Weights of a small self-supervised image encoder.
Model: 6.48M parameters, 48-pixel images, width 192.
Training: muon at rate 0.0043, 9000 steps, batches of 128.
Rows from block 3 of a small self-supervised image encoder, named by matrix and row number. Rows with one number belong to one neuron. Each number is 500 + 40 x the weight over its row's rms, rounded and kept within 0 to 999. All counts start at 0. Numbers have three digits each.
Before each neuron's rows are labels from the 100 images, of 14976, where the neuron reaches its highest value: "responds to" is what is common among them; "patch colour" is the nearest of a few named colours to the mean colour under the peak. Only what is clearly more common there than usual is listed. The data: photos of arthropod specimens (BIOSCAN-5M).
# fc1: MLP up (model.blocks.3.mlp.fc1.weight, 1152x192), inputs 0-191
# fc2: MLP down (model.blocks.3.mlp.fc2.weight, 192x1152, transposed), outputs 0-191

responds to: order Lepidoptera
patch colour: grey; brown
fc1.323:507469594477500471499462517436493545495464515441505532466503572466522470511495504514453524522445536471516504516564467496520442541512502478461561435575499536450489512471507513563463500561507484444530595555450498473532505433485479454492552515501500443544511490490561400506452518445479458495546524524485517468488466471559506524502518489427478529507426429551519517522492519524517549404449473538413497459553507531477529512519451468564564479517604517478472461552508506605511517577435521468488548512539481512519502535518440525539457447531517451504464608524532450531557530445468490474
fc2.323:463561440559523541525524470522504435516522523502453494509505492542423528487567513482557463528516459503477484486436514536482480448494482478545500508459505484521548516418462481457544522389451464553443450490562483494498524559526484558504519477498577528487550563503488587457555501534555552448424521484522429543515510492473531535565462585553487496471594547498474484476517502505433496530547519456573556532501497404493535508492512527511480490466421460499542464511490504444502493464561414571473423470465548486441473445446538457509486458503512541536548433553488544511483484521450505476

responds to: order Hymenoptera
patch colour: grey
fc1.507:492411485478523530518509561516489431481478566390524505521452489490491516439504517545548553550475489488559515515535571518510544551520572578568520476505512526432473486470446483492457513527519475516497460483530573500524521498441454514482481578436526391451509521460486483473475497512388497450564531573489476482468482592505494573415498494498508427556542499441492518482499496473457510482476507456522454492494465563435557453442499528469509447511528486461470503553522492506541440441479372476486579462505498533588534508525529540503502465513491512499472508485476523485495511446457552497
fc2.507:537588509488528442523519487516523551511463408545475524485588541547513475459458458465435457469557482421529452535496463464591530492485468428445478455462474498578447505519527521514482506498512571568511538448565536530555492498529492496483538445505461560509517461465550509492509536459524496507500513467588531529496486451491538478536435476422526583448495493517436543512468522550568525466497545503509530563472542465512446559517550461537525531481510522533539518397459470465532473551564503526475493530490489522427395548521501496500488460567478530483490505577502432498538475476519525564

responds to: order Hemiptera
patch colour: grey
fc1.211:500497451524596503583480501466457565501558463511468580466433492486515519487447490562493501496505541506507447506547531557463532538551513470478517489482480620505530527527421564510491466499464534452558466494498395451563520491546492463454482455502441467456488477535404480466469578425503487462535458471531486465506536558486544499527462421550461490539532493446471497509490542505517517477508497513471525526481587445572489473476457504526492458555496496463495442527474450438443536537577461481566458555473470521508527454542531516518579470528471527428532438485464499490512540506497426554
fc2.211:461466496449449499437502454531576514622505545479512460566412510519543449525437506490514528535442448522493518454476516537543403477507465493524448465526497492517504509542525505565554449538530434495504619498398471460471508434549496546466520513449519572477480531517597470475561466533530547528474499573482514543501526425486548503460465505458517539487499461478501530474469517460529481496510478464462577512559479550495508532552587487512538482514467467495562545505439459533501486505482474456395544503515543551519569480495475517530492498505418537489457473533514500450475527451519533523

responds to: order Hemiptera
patch colour: grey
fc1.210:481551540444487484525522496483487477476499509562486488462509425433453471436515539508483513470445529466460487478508452580525610506463486522488486473431471515545456502495532469528519491466425480499526459504540472426474475457525563530510535518526535476462489498573520514530495465537525544486456493499489515504493566443542514500495544505451507521476511431509482502464484530529434477558558458522570470459629477478545569417452495435433464494499498431423551430529498524537534447486461514457428498527551436509517525525564590458555531476506512525482484527475452447597535536536499562439
fc2.210:537432515583486569564518480478553482484492496476506521530554522478520482481495430546488479474540507354557543502536529442505533466536528485483582548484455552509465517556529493494550484500460521507457508513491459527516486509499483497534515458465505464520545561575461540511524431486505515576430485512478542589465478504475500525519515543497474537485497581589539523509506575575507536497522489498516481465437575532479424548468542551517572517495568527598572437519486530446525537549557518513512472523474525475547547480461457456424531501520528475452527481519475494429521510469438544437

responds to: order Hemiptera; order Lepidoptera
patch colour: grey
fc1.76:477488427514575510523474533470456537599520431472554548495528424471552480488472508574464527469489537508457503507516596557541524403560472533476379530476495511451494486545525488547480503535471487351497482521502480406486500451521505500532519496472469473559480536590483517590477513480527510505437489557516491525486546490492538462505498486479446444534492465507565487510484569469557578537446495485542540543466552512528495534513537526531471445554467464547562549507525478471495491477465418496449510525546520492539454533488498473483477460495416500496484504515536483490563495515579482519
fc2.76:501489529462501523488485531508572495475569449458516479516403569509434482517528459406587467565469511503575506486491513522503433559512485436519546432605534482492454503481450519539518463456468499553474570536493487530488437507505444535439527517451474554463531473479548451429508462501456533512504457486487475516487440517464472588436518473500498566541489507413472552496504528503481428518560487484570484495479505511519496405560515521504508532520449487495467449464441545510519516551465511506535518596457499536540475450480453496496443482548527538531477501452434524567458503490490532597

responds to: order Diptera
patch colour: grey
fc1.407:508466533467543521525561500524585459584471618456531470512501490316443518534477488522493546461472558490401438505445524520506497460490496529534489458568495492508549484585457485528572525540508559479556481444468444545475488511520486580541532519471544465471436532522413527482533536543453490568530591460499486468472461487523470477533478457511448483554435577468519513476545486488454460493512485498514512457486517526513501531497511498481483516487530442482504505523515514498485612505508493540507516532504476560551574477482433514500482532484531496518497472536468450484544564551504486472
fc2.407:509476456497554469501449512525456531518554496571555532533524514592503498479485519482519435486498471550542515487429471387513572528528492547537542535504563568474448511520496492485394448504548458500472580494484522458491492439489493456487455511553492542488544414484527467479475478502513488426517475493475518542511478507552516424556499522518510469493473459508429531529559464492568560533557436510446478539495433414448441496554538570526461493470474544504551460417438497503607440437514510455501445449499487516465433464515485522539551492540535468490510493467514528497491478489478521422

responds to: order Hymenoptera
patch colour: grey
fc1.293:564507490458501480502566543478471509553490525565538533444506486461471517511452508479522501522475509548566507521455456487521405425518526562472530519539510525502588508540488481518554521483515488573530468563484552490517513525555478520512522478508561474424498542513480506511534406479480502482596478461518539555446509497471536564521493505433490503486497503461562487512510425451528480462550489540537471477469434465528476407514418414488538498490455520475455458546546532575455532526585571406551437536562467507477544460525518498496508420515461504544473532565482465464558531511427532468
fc2.293:570535455599548414539494429514488517475474498543547500578506486569610428572532486482466578528536454485472523494471474545441462533491514474543544503511484448553548558527469531397478485492528449506496462490479462511502461473508527452491465543468478536493543439481507520511520513487491521550539526496472443475511488499486479490505513512519509487439433443524467482515461552506463571528470430395497528524578536477499483566509531480542516565477537538439458519548544446479439470504511470568508526493479534491518585501510553525582520494539554516562508470400484498561530544521550474519

responds to: order Hymenoptera
patch colour: grey
fc1.233:512545450457481478452429470503524426454469520501544482517474511449564460543499506466466472468528463525496534543502457505444436519513497455457508462579490464487476492484480433502482509541455483480440399561498531452548464480483414534508431523518499503548465525543535500472481540554422506509523501564515565512452469503542537442554502534497463422498454510526477503523467395519482511541485446482501502433515455490459508522476461527473476511475544555596545487564475563527593551484511487556485550436522539506474498490407583438408501480488487528518485547436491420512552542488549475491
fc2.233:472468518526522555517521569471463486453488508494544479480516488625523499530522472588515523502500478421490572518513467503491567440445520549505435521408511551498502514477447504567516495514502530479509574474581521480507476556493523534507576508417578513486522503493548491522545421502514488473494547485449469451443522497510502478535473480506519553523565512505565524557479459509506534488535526472523506536469563498580518501488541443467476525519533489443492526482496571533497444491599545510473437463465511485509487517552426550618520522502485414581475475578514529528496422466451491559

responds to: order Hemiptera
patch colour: grey
fc1.253:511470393488569511502426439491364527541513452447500516520464490508439487538529509581508520486422575444461519451507525532481483538459490478393434477493483564498466442467489468538492462539502554463531455474503423408584518496473510505454485485466515469496570547463450485469475527482507521457457483502528475505515525567495536533460511457497457510510523467471520476469495537490489444558506478508510474547489534500512500512530489507532472500489577448503515556536459468570547493517555451444509483599520532475537512502533530505558533458483454559369425463496484480504541552497471483549
fc2.253:497510481555468523513457517556518488579552493509470507583468513527493491579365495428534500549454479521495544462503523568513463485584441502503532497507494471536423432483446511559528521502530489499490544522540458479508460427515420582555537515395537524500430571508517442523477480495566445547441435560487507578456506508482482525543456517549497552496440472440446501498455568500547537414539479459441530499540489458536496520501530497537530488514491464482480481466468465486525488501474505448468544504565438558511552543471467460494506478530506510521481527501533500508568509547455582512

responds to: order Coleoptera
patch colour: brown; black
fc1.281:513533521487493452561522460526478400530548437528486381491488542515431546516536496527483508444466465500422524465463487565467513461547513545499524457460529525503517540534595565507473498486488519553491443497474473502474526520455545422508495577513490538484464506454434517494438494483465502529534498504547513507547522403501504541507482461495618491474476504549479474471545491473454563524473498507513537547511515536457477433440491540474466474432529418520445510586500503450499516502596491524568455490456539500551594552402452542436507451529482465467493502511514502502501530563459482522
fc2.281:483456494597479484475551564457502592505527487494474544498521456418611470468463467468498491557477451474587451472547518471479488592469494534512456548520531512446468428437455456481449529469523523457560578494485510442496453465529492446479522475480557442559591546586500509505458456464488477543520555492436462494506478565551542480486454516483454512462501457440465558501510560519566480444539512507504492473516452563519525496443493494542567514482453576511529462474476485509549428467459486464473558462506465498479472471585481472494542499506498473513470498518511511452446479443448525479

responds to: order Lepidoptera
patch colour: grey; brown
fc1.767:459508526504537523545489538501534503572510544515460519543526494503514457527479526481539540521452483511454509474493533537501537502497488512447588524543513544546466511617487444599531561569437580456515455450444442464469544469477437526546523411466509525474512480521453530513520517443576477494512454486557517493451520462566485427499546500501466524535439546392507445493495516476426494475455476480550503492465501510474535519413486451519511571488528451488543464551549491492556475541489478510552484539427469553463476480535503395507510491486567546467472476512507453477518588555465553469
fc2.767:532486491456463546458491502521489531551535542522530509496444479519538573475502426531459465496529551488607445485476487488444468489483565520510521511513511439465491483475525576491435406500562528457509492555545497444462459505510548538449533519483480480490535488491479431528470452447446576446452479537494526542497500552520466579517508566370554506544535471532504492517549527601544555502561482481508504517498512461483543490516590579452492462552519450481472543455498428473535467451497480417459474415531527480530533536455494547502547525462422536448478497499568480505498469494480483467

responds to: order Coleoptera
patch colour: brown
fc1.676:465527542474444505508427439479536493492427429444474498462466478485490503576533503522470489565519515484465516469460540498494569418529433475559489493483531526474461463546429532453539494496505427474459528542524467432468465525539503428517524451419458509528487505526452480519446559451483533465591497476493551464486525453405432543539450515448437511482491534470519477541557529453491435566499458486490531453465488497444422533421480408573547517470490528499529483517498563444519492445484533496509464475555464422474472567528518493551536465496516420504517477482501465490479446456470460474
fc2.676:486508475497492508474566517482519500456487521535522474459527460515513517476526447459487501459457485511508493508495519506561503517502525471477542550516493494597474460455463506454426501470457476491575485457512516538560509497418410470497554484563425578457512543472543579528546442556600544477476512424525588526525444487550461550472472423519541501556478523424510420515449453459466514398458478582435528471479474490500517483544496491465508575505444540543465523491465464560513514543452488449465567576423533466514480431515490486535545538489496495504436516516533509454503479497558528531

responds to: order Hemiptera; order Lepidoptera
patch colour: brown; grey
fc1.217:429408469501475534504533482516470505523488498417557497493506488403513514514478536463426492546502559459537467442509443524482522475540401505558558488469483520508507521454491444468521470529484513449516430499505441474515527454474540517450463531507559501529500445471504505450516506503470499489554475465495456548452422438521472458420554511564423532584519550503488528528533510498526534482488464456457390500512525418501553528497513510568503466555520451486501410515498493475513443542453583460487479555524556538473521466516518464478544489513440429534417472480489474513554522402481479442
fc2.217:576533493513510470535503541450434572536523560480460466483486469502535445452580418500566446543452448494508482514492522493472519456483534543438499456562582519566484503420514507475452470435549513551473452475531474451500576539519481563525538444485532473487502485487570549527478463470513517484436491513453497582547489466514524508542515499531500535454474451556455513506465534538532526567469522544504538501493448518571446590515482498454486429456489495492476545495557502534479522509519376524505518470485540561560518516462468461523489610487586510424486494468462492561494541460483520486

responds to: order Hymenoptera
patch colour: grey
fc1.265:444474517505524482503561447498514483567428453483487501508542502563508528499440406514466516499479510508567536522538510508517476444530428526531619497513483560530433484524477483528487488472418505462521524530493463466527515536445436496389463588481568482452510540504506550452498475596437420448525580501504512526511596556443488521478517472508486517488535470457498474482516545580516483583540507501522429506474534521503477492436480532491448513474481541502437531438513514484555498420457444516482481542434513471529510489549461436559538576465488510488485506534511495521503505449459436539
fc2.265:486480453455528529456483577483480566450467552446541507528462529532522556498536538550502440451518530539446497448499437490461489480539473483462425522578450511474495476498569500524512489546481445534517490488497516517496521475588430539528463497446524501602556483460524485556435502499507424489541446511497552549550483598523527527550487504477453518542543497492430496559459574517524469476463503504473531502528438522481561493531543535510545557457470437532474535507538522541460513576535548550509418397558470484604505472476474484493477454588471506497516459482550520475506491484568520543

responds to: order Hymenoptera
patch colour: grey; brown
fc1.717:585541523464524419535495474456478511527481481456464536475508522535479497526548448597505484488530506487496535473442463430498487430533517508428480483542512477507432486467478439458448516419476498510484489519457504491517590458492463518550472528465479480548569458518461528498526563447421515512478487513508550544503542456459441501495480503492534521533514401489518470481441496464500425505506508455491525428486551464492474596432502443550539508508515554486474494429484553534509368490534469492504499487556542414471519565497406537493499506549577485494524516486469533452572490580550533522
fc2.717:425449514508503563501569509580482536505537514533548465495461514568486536520498515410517495529450555477461503447586485555564515564479456479552535509485492546520509474554509547503531486557510484512482537499547592439596402484470466476448504467577495559468414522463524500518478502618497461452574498475489487469481478574540497492493459527490494499567463524497505477548502506536552549451532480569543489551465443488515544424490423506498435439507481500495551548554526449541529594498495490447478494453433487505532516453519526519502481529481490501515449517565499519483448482512454474520

responds to: order Lepidoptera
patch colour: brown
fc1.690:514457473560402511490526485463482459552513547451490502544527468466460462470444499495489536588423506582517486436429551497465538447556491496493519496479515612548562460531522475505521493523443532547487495546473584498519509520499515444473505525515529496502522495486519477560448474486530485500537492425471518499460420527470533512545475493547440551506506528447493498460551532513457473520460489537586492490511512542545411471497494570571496473529480519536505508501577526524466472408506508508466559453559518515463445546601537482435519495552500517439490459502471441438417559572475458499
fc2.690:520536493474506523542496484488534611487463525501485485489508485507489496541551538417422424473542447435513538564538456502526536539514515449506556503358485436519449590476510480504427513447581494563463476492481523528484479542530555505503482504519467405470425511559490545413498495517478556497522500493442547542558575452478436453456510466466504550547527473443502531538480454466539476527525579517471532487529504489533490538504507475519481508503518518540593479549490485496537487569433507501514520538426491542522545465483508474494428433497447411507525543507480450482487503467449515493

responds to: order Hemiptera; order Lepidoptera
patch colour: grey
fc1.277:440453494469557550486424488525524492515474514512549534532498432482532459541532477512469553478442624551495581484493472505416533573484476548446515506453568506489491392491447509542475444509477522519473482448494488454469471520450502484430516437442538465550495608463477517480474511503560494456475461458512467572494509453496534555421425467542428508489492524496494428501492490485458524590553473475531542525485523520545539538496592521526543535445540453493508489508495538473544464537518462503512483541572521553498452509509504445549552462529532532471464527528546471459540572475459483528
fc2.277:511548510559487497486526501481460491581524527484519476491462560473477497488512495502548439524507533450519497480507499559470481445526512442473587550500428458564492517537508477555457478474429462461440416461535444536493506488538486520558556557514467484520556535497464430465527510455521538518490461554485507591479515552492405555526531545407446558503446518527524524448466526535484577452445421518445480480498512469487496474519493489493473493548476433403455430503509458541473461499418477537480523551490424520505529533515537542499502507509516506443416465541617487508495582479518531489

responds to: order Hymenoptera
patch colour: grey
fc1.659:500398486459550489506509485469434476486500492580484513458550458489512502526503483597459525584513548527549575457457497500495428496420543553472509451571518535514533463469414471497623515467457550506490485522528487490574476435445423513486466515471463464499463497482558481532463455503516433423530532516514516541456500489430432488460478459457467509473476549475481519600494483531516542533561455522512451470493476446481487524489512541516475511441563539525467449503521516569531493549567488533540494535469432461491530458523496485538513542558464476492509537580444476566550541463526485493
fc2.659:463579462483595518527459532539454505554507466507540494491509461543566501544470441451548567464545568501432535523543484482513494452577565443498519482496490435481497524496440472486491484521523515539505474444506532519481480607571510459461546532526646556532572509510481532535508498521405494558566520542493394461502475515525523505527488509512457525543511485485479480468454503467497543515482492438486497551518517532533459491497453483479471520554458557439479528475560477542566522509536489522450470473479447526510579425453506530528520466514508552590462463467581505489501548508498566515

responds to: order Coleoptera
patch colour: brown
fc1.679:472416496469545479516479455478491534536566483500445428442508497492482490495503545611495568527522519460514504525570458505434488462519496485583461421464514581467499475480504517545471415477546467426544501549464556485528454519529445430470476534479537575476530483492499522474528547435460512470558548520506436486515419449522523495459566508532476477517518552453475469542417550492507496481457466506434486526458483537464567480454459404512549510491475484524568491554434554535517478465501572427407495511526466528478490420472475474459452520458474516517543514515524500485495545468445510521
fc2.679:529513440521488521519507627451517510455496572479445477472521459527437502507492462445516463481530435527493524506435517482501510501456452539435523450511622452549551478529464488494456550551496518488475535484508423475490497485478502516567481421525476517511395483566530433467447535579561482479466464480498475520421515494507472508490482532526456528561485448523432536500609487558493531520484513509518537492483462527555526559568558590527515495453510437456453524524539531478428465549480451538509504490450516502594514523474435460532528482554488522479510476464489510531559491512477463437

responds to: order Lepidoptera
patch colour: grey; brown
fc1.529:483521469498526500538519499506538507444582535491546539529516467511486487480566485542497520490478573522515560469437485533502428520469499532521535530506493493546476395473511509477535442516494488408493499532527525489576537569510539537577529491509528476535510507536508554442469539419522486445488450475576459535464484435528537579459520515445446478504455469439488471568537511502429517502455499560506427501503470516421420508542462491462442543534367444437508431504551542584475522549508592489467462479531512517495497492509530495475458475516425530511510542518489423510451494541458528517
fc2.529:432538478511511497517450456476455504501497476475551515495505530484483468536515461436481535542497444497493489498491525515501512485497503447486488425472552482453508510553439526515457506464453518588562483513511454470494475409545446465462490455427461479449409546475526495506477491485460499493520533533468548459476497515515495529469444547612491558367520554532491526472534526527546517447397549437472530469505530445527598527496438460511535520512539588509443544457466462451501527518559491528519517560454458555489486493456444522517542481426557557499558436478485557532554553462454496503

responds to: order Hemiptera
patch colour: grey
fc1.370:490538524492513533481527482511522464536599425529491434492599514463462499539434510536509602501458498533446502486496517579550582541504538444454474517469417488556468487478498515490496398528549421555514488484461501474448496497496464521517510571474483517499524510531470515493464492517493473480518409524506493563491530502514484430531503560517476448479530469458549529427460495524536569499474445487475509478429520492477531486482455549485469485507435468449476417453491511434463474465552501486546551511456503559484495358518489560508514543514506539468498431606545477532487525466541444492
fc2.370:478457455547480449510540493510451569505498544500503537461384536476572494475453449491462450492478499441542506502491529466507444436447463610527550527504546474454482484466569530511508513489436511474499473527493448505491534537507562560458526461463500403454464489458517430490518520503503551546457510538465562456496552489537523550426500464495527556538517535516496515533492488464516438500551469554480437565515563477504408493452564518498495539505463536497566566470480543526490555514509499481459476462539556486554524541540499492519470477586476463468583533457514584512509473510542607446

responds to: order Hymenoptera
patch colour: grey
fc1.725:528493546516522464543565500498446499460434427577514554469548525562537553515485562502505552531587561488529556522606478402510511522488435574486552473505488536444439439450530491546562502516528511542517511481526436469507481478521468498472484428510459492479512496460530474474492506455431457416506534596520468508488559566441492500415550501489503497517533535494518518483485509511509489451384502450448477464506467481524511476458505451498464468456539476562517471456516437502521449474516430451543488492474409501580501468499506559550485438545501505499499539499555492549541485450506535475
fc2.725:487523435525554432503469569482464577521541448433550476554513533500407488576395399490464492500467450525530537544536544505496452489539547449486554446507534498439512524405426498558555490505483514522471468500523498574545513520456455472523532542513568535487563458504535443497522512504568448567454528463522487561561434513553476489533470511417497490506491490452497495559454511494485539623576553476490487539487473527533478519523487511448492484485435563494469503565553508491600470489562510546490492509485504524484504506535521468445492461517517546484483520501491519493523438496534486498