From a checkpoint of a small self-supervised image encoder: layers 12.
Rows from block 4 of a small self-supervised image encoder, named by matrix and row number. Rows with one number belong to one neuron. Each number is 128 + 24 x the weight over its row's rms, rounded and kept within 0 to 255. All counts start at 0. Numbers have three digits each.
Before each neuron's rows are labels from the 100 images, of 14976, where the neuron reaches its highest value: "patch colour" is the nearest of a few named colours to the mean colour under the peak; "place" is the part of the image that holds the peak. Only what is clearly more common there than usual is listed. The data: photos of arthropod specimens (BIOSCAN-5M). In brackets: how many of the 100, against the usual share in percent.
# fc1: MLP up (model.blocks.4.mlp.fc1.weight, 1152x192), inputs 96-191
# fc2: MLP down (model.blocks.4.mlp.fc2.weight, 192x1152, transposed), outputs 96-191

patch colour: white (74 vs 31.4)
place: bottom centre (29 vs 11.1)
fc1.184:104117138145138114067148161172188124140126123150133121125158123155092150120111117096107110172119095150114118101133105092085119090142148106096140147107115140133142109159148106130120081101098146096121131130130132171147151104162118157094135154123105121140087155136173109118144094148155098103
fc2.184:131118108151133140146124122152061127148104125160103120159140148124139078184138169139121132129162128081156142127143119121156155161107137126132133101132171119091123103126117148126132198111160105154144125145098150086129139126136114152153125134086121130112190108090113128134055101146145153125

patch colour: pink (90 vs 57)
place: middle right (43 vs 11.1)
fc1.500:156153094146153154087136061123128107087125140072137146096115119148175128101109161170105114092132106099140115141096127118130157107150089119158148137165106127113146117110160099132119114130132144123103125115132153126142138125121125142112155139140136128169176140134129168144131061125094119137
fc2.500:120100119101148132130116090172117145195140075108114120143172111071107092096144100092108139132096166106166160128126115135123093187126151159156095167107121114139136120127131140121121198128148139156136159157112130148117131123133142094123113091127105110147124162091152107125074137157173158132

patch colour: grey (55 vs 8.1); brown (44 vs 2.9)
place: centre (72 vs 11.1)
fc1.444:148082140109115106125127134101122092116115114107153140130106106125130136142084116122141136147157124163127134097110181101111176128165138125094130103072122107195099101140182154112155120119123085127127153110167127133109125128163136103141108099094122142128140124133132151196123151099116137067
fc2.444:111170132142138146137111139126142152136118122126126145175132158128126160117138081152122134104106105123165109160136105115132113135130152099139117143177175139151163160119127096152141137152114110087127092166111122147095144153173127128143129119128103140150117115143116083097145109172156133185

patch colour: black (56 vs 0.5); brown (44 vs 2.9)
place: centre (82 vs 11.1)
fc1.210:127115130112180155126180108131131176135097168187125149122107105120102140173138135112151135135108134139102127119154153056116133144113150118149146128103174111163114148095142106152126077141136128144101162121124168138086144140104122136123111124138102128124128126105078102142129104141120106163
fc2.210:141140147141105120136104178145131083128140082083154135186142136129136135117133116158129116133156118104135158116100114181141127083107117119129107151156078119118135116139124142090122157124132159070148116101160079102181138141116115121108169135108151115163122161151162134147103150149123151106

patch colour: pink (87 vs 57)
place: bottom right (70 vs 11.1)
fc1.348:119114131144106141081117110110180102099112182145140112119115132148123139113123167122083093111137106071140120184111134123139168123131152114152089110122121122077137102124148100127119141108126103145134160141165134166110148079153143178120134133137093165087089187116113131152105096162134154104
fc2.348:122135110165193100132148154168126139174108084135113116117169099164135098139120110164152135116069132144137151184106124129128107123122105145141132150141098109169123150106152160117092151156139136091111171140163166103137124156100142102088120139104142117186159169133123139117132115087143133122

patch colour: white (65 vs 31.4)
place: bottom left (88 vs 11.1)
fc1.36:127143119120133129126112151126094132168092145122125097117170128142102178141161127143153127123115070095139106136167163099125184143124194143121134131151150137073185142112115149145110140129097116126131120145145126187161076157164098105139125129111130118133124141130097108096170084141158166120
fc2.36:088134182117141124120152132125140111114152157121169158125130136103118086087109135111107120219134158131141103172084151131136095118100102140141124148140117133165158132147143161115094142160146128108142122131148097117120155130093078140136132113113143113153161135133168155124083169124131181089

patch colour: brown (41 vs 2.9); black (33 vs 0.5)
place: centre (31 vs 11.1); middle left (31 vs 11.1)
fc1.223:116160136122125087125130120132111124117127100105113169116112122140127081160158093142121130161132089108115112111103156162136175088124165119103162137136124161160161120152093073089089137158133182098089124134103135151144120117119107131144142107124164155084135150093119139141141132189140134145
fc2.223:150137098140134160126079122117138096139146149109126125142192174101149160127129145112145103102132169141150120151166129154129134141102125151117089136102162096114097146130123160118145119097115068157182134119146109122091143108141131130096125146126128135115110147154174108125090134125123100105

patch colour: grey (73 vs 8.1)
place: centre (31 vs 11.1); top centre (27 vs 11.1)
fc1.57:156106139150143165099123145154150086126130128097138149107058148130142139174180120151089135123139151085089151142101105127156147111156155104119114173145134153157130113143120100147158091107166114093135147124169112063127135156116138137140138114108139129080117132157150090136160096164146116111
fc2.57:107153124114147106162124117123142122091150104148118102133173159157143161090088128128168107144125096179170166125151106112096095090111107131123187083116118104134072129117135171114151148143111095116107136113099181152132125113104122133086128147107122135122121129105084130150093135123175111080

patch colour: pink (86 vs 57)
place: middle left (42 vs 11.1)
fc1.689:142113118176145107133129096119128135129147107174114088106130136136112100183139089113123178118143121168137166106174130152140162116145136115127133071170143143089154071141159132134132140149139100107121127139179145133107119142158106137138122182125097103172160135137068099124137150114143131156
fc2.689:136137120149103128130112133092154133129146125101121143124141126139139183085118169110172089148137100104112103156102167127095120112101120118116127158104149077145121162140146132123137113113099127144152152092123121088116154141103097098121124121146173142122109122130144120134104111126123094130

patch colour: black (56 vs 0.5); brown (39 vs 2.9)
place: centre (69 vs 11.1)
fc1.50:115167150113136153130137124142147113133133083116126186121090171102161138096157121093115172094180153151128146122159143109133151124139120090107134155161147122112150151149147120141159145107163087127146117086104136134147096133110123119131139136140108119102100144134118123104096138172080121137
fc2.50:155105144100120132095071166112144152146157156110173138110170102128090137138111166162130135156091161099115127121104162128109108094090174162127114164089134120143123121123110097119137114138137154135101151155145112109137132124138154140147150119088164162141130134110106132136108132110142116079

patch colour: brown (52 vs 2.9); grey (42 vs 8.1)
place: centre (68 vs 11.1)
fc1.690:110134101081127140138126157143152153133119197100074146141133142107135125114148145121136133155122119106113110165117117156152147122130100087138112145132139135127140105122097112161111144145104140085130143100126150093132112107095108148126106102096074161099166121124067126083145088124148116141
fc2.690:139141148164130116097141105105130108114126119128184121093133120111145102102099119153106094129141119087122145122111144164077102149093105117090127104132078114121182119116154157077090154153132137131171080164089157161152132111130120156135145182151131146169094110104157130137087154108142135079

patch colour: black (52 vs 0.5); brown (48 vs 2.9)
place: centre (84 vs 11.1)
fc1.624:092097145123114123133107102115133136066124129116107116154137155115105108124116116097116126142135130148147125084156146091078135085104094132099084105122097148142166132119136113149170135137145135118112146109120178196113166129127165140116141123113132152132177121131125066127074171124125120124
fc2.624:145102086138132144108128148153128118143124149144135141128123091170148157157149114148146128121139163120112135112075120151123149139160129049143163132140130131138146108104096138107084126125128148151127104148120112098166108137141072102132125099129129125147049110126121204156180093158121115152

patch colour: brown (74 vs 2.9); black (25 vs 0.5)
place: centre (60 vs 11.1)
fc1.8:124110138138140127113119096180140140171119145153092126108117122129119150155096151152154144127152142155138107079104159128128108154156167129112159146108119165088127167151125124076110102126143114091156107088127164113133115150110117117160143171111149131107143151097089121136112157098119119147
fc2.8:118160132116147144135134165127158118108135105124162142165142146137145125134158163115138131131074139119142094155171147161133118116114116090163085127135153133119153066076099114151127148120086127141142144158129079184076109071133128113113136102097104119126137127159163128151138116151152142108

patch colour: grey (85 vs 8.1)
place: centre (94 vs 11.1)
fc1.69:144108148125123106086101139124108130132118133152147106142128155131148139134121112148140119146130128116140128117138139107172121127157146105116131138094138141124081126193168105136133106133144151106093124133090136153149087127100147078095121098136116107111118112162141126130088184131144126137
fc2.69:119131099136179134143126102143159129170125114103142129093105108106134147151117134140110117117153142152121171102091146164139151138107144137170178097172122132129129108074114145101121121105159146104187173151127156110132153152129141109132115117101146151125128135130095093141147074093108084146

patch colour: black (61 vs 0.5); brown (39 vs 2.9)
place: centre (85 vs 11.1)
fc1.628:164105114126150144101119093141108101106125141119144149124130111114096110127118143149136166148119172084169143111135093123140134135116085105155154127103122136116159164104122140110164107145139122119125129102126118161134156105142115083093177154117101161138141095127148128080130176132129140130
fc2.628:121155114121107118140141160126132175139149138157140099123107149155197141156162076147141151158143092159109114082133134152123115082152119105123123142185134183159075178125142106144121149131131123117124135139113141125145098160112125134189135133094134133109120096125105091171136125130103150133

patch colour: brown (51 vs 2.9); black (49 vs 0.5)
place: centre (84 vs 11.1)
fc1.100:122121121131086173141152168128153108120160161084150104084127135129141132118177121103131167100115123154133127114105127160102129135152099127092119121085142103118127144136127138120126128162143101158160183136160126176164138162166108174131136128102145132137128096127125157164138110044108122155
fc2.100:135151096135153106119098091126087147144089153170118112153125121121118165120081118152108113110123132094085106116173148114133124125123113136159129136178135147172123138097089128122114139119123099103120080079099120121128124147108099089131104098131114113117125161136114118108136147170090137132

patch colour: grey (56 vs 8.1); brown (39 vs 2.9)
place: centre (66 vs 11.1)
fc1.138:107140136129119129088125148102088120118130098110152087162163122112108087119131130144172165124150131123067080172094121142129131109131115085138131132142113104105098099139138171150092152146128155150109120141157078129147131140112142079140111149107102161099093123140121155108131123145094103150
fc2.138:132091110082156105139141087155132132103155186181093169143155141134129151125134108108129104136122128122132170111111123134136111163128122151139161122140117155104165116051104092163158119120128107133132167104137143129164158122105114157125102131179116144160128127121170126143136123102152113118

patch colour: black (51 vs 0.5); brown (48 vs 2.9)
place: centre (93 vs 11.1)
fc1.306:162157132097109138107133064154116174099143144151181087167163104124102131130121146144116120112089134099102112144118121109117127113087142108138117135120146106152094123149138154151112122140079112156078117126104151135116120103141156130097153115133154121124168135129123114130166174146138123160
fc2.306:082102093148154140148088130111178113149123126113109166103109135139142134138128102138141128165171127134128167078103128138128142158147153145129157107143103152134152184121120088116134114100155123124161135125147144119154142133111137142179108143097090163125090126144169113166116084125096119143

patch colour: brown (57 vs 2.9)
place: centre (92 vs 11.1)
fc1.707:137070151111127128077145150111149129172186122163151077099109154141123156151135120176129111128169100134108131115126114106120121129115130110146136133143152152124080145114133132126111115133119163090105165108089122097107131092117115088107116109121113120115137146119184102137130129072123140143
fc2.707:112112091133106139113107073102142085087149141108084120142112104135155129159155107141182122128114117064145111059115164146163156122157118124121115067127106144056109128136126150134130124146137112157163097146135140109112126136153103100150132124104147113150139048121134140145111134146148142116

patch colour: black (80 vs 0.5)
place: centre (87 vs 11.1)
fc1.408:092140151120124128132141149130088118156135154095146140104137131093113115141153100128112164076106171089117164109124133106162132131097104109142143142116146180046135159131127172090145136137112128111167095125133149142126156132144123151127134145123155073116123163163107134117138122154149140147
fc2.408:139153108096121115127106114114135156121094116143148130115116114147150106117098168177156114138142077146143106147108142166110121154162132162124129137116090150184107140098106120174137148131156152144112136131156086116133115125091121094136132137104090165118139109107152131145106139123111132120

patch colour: black (78 vs 0.5)
place: centre (90 vs 11.1)
fc1.147:151131131117163158117119119133145126145140172149112124146186163162146144134103113131085147107120163105144103113084145112131111123158097121136101120084109132142123157094128129112117120091147176118132170134124133134115153129129148120134120165106078125117182095139101155172094127103118138181
fc2.147:119150116137128108172166122116136124139139105100139150112119104123109143132150154141155128125105113131120137136187110154106122095105116130120154163152129116131154116168099113139147118191125115150165092177103129146150069148114120131130124134114117129144078191103135073142149115165117085108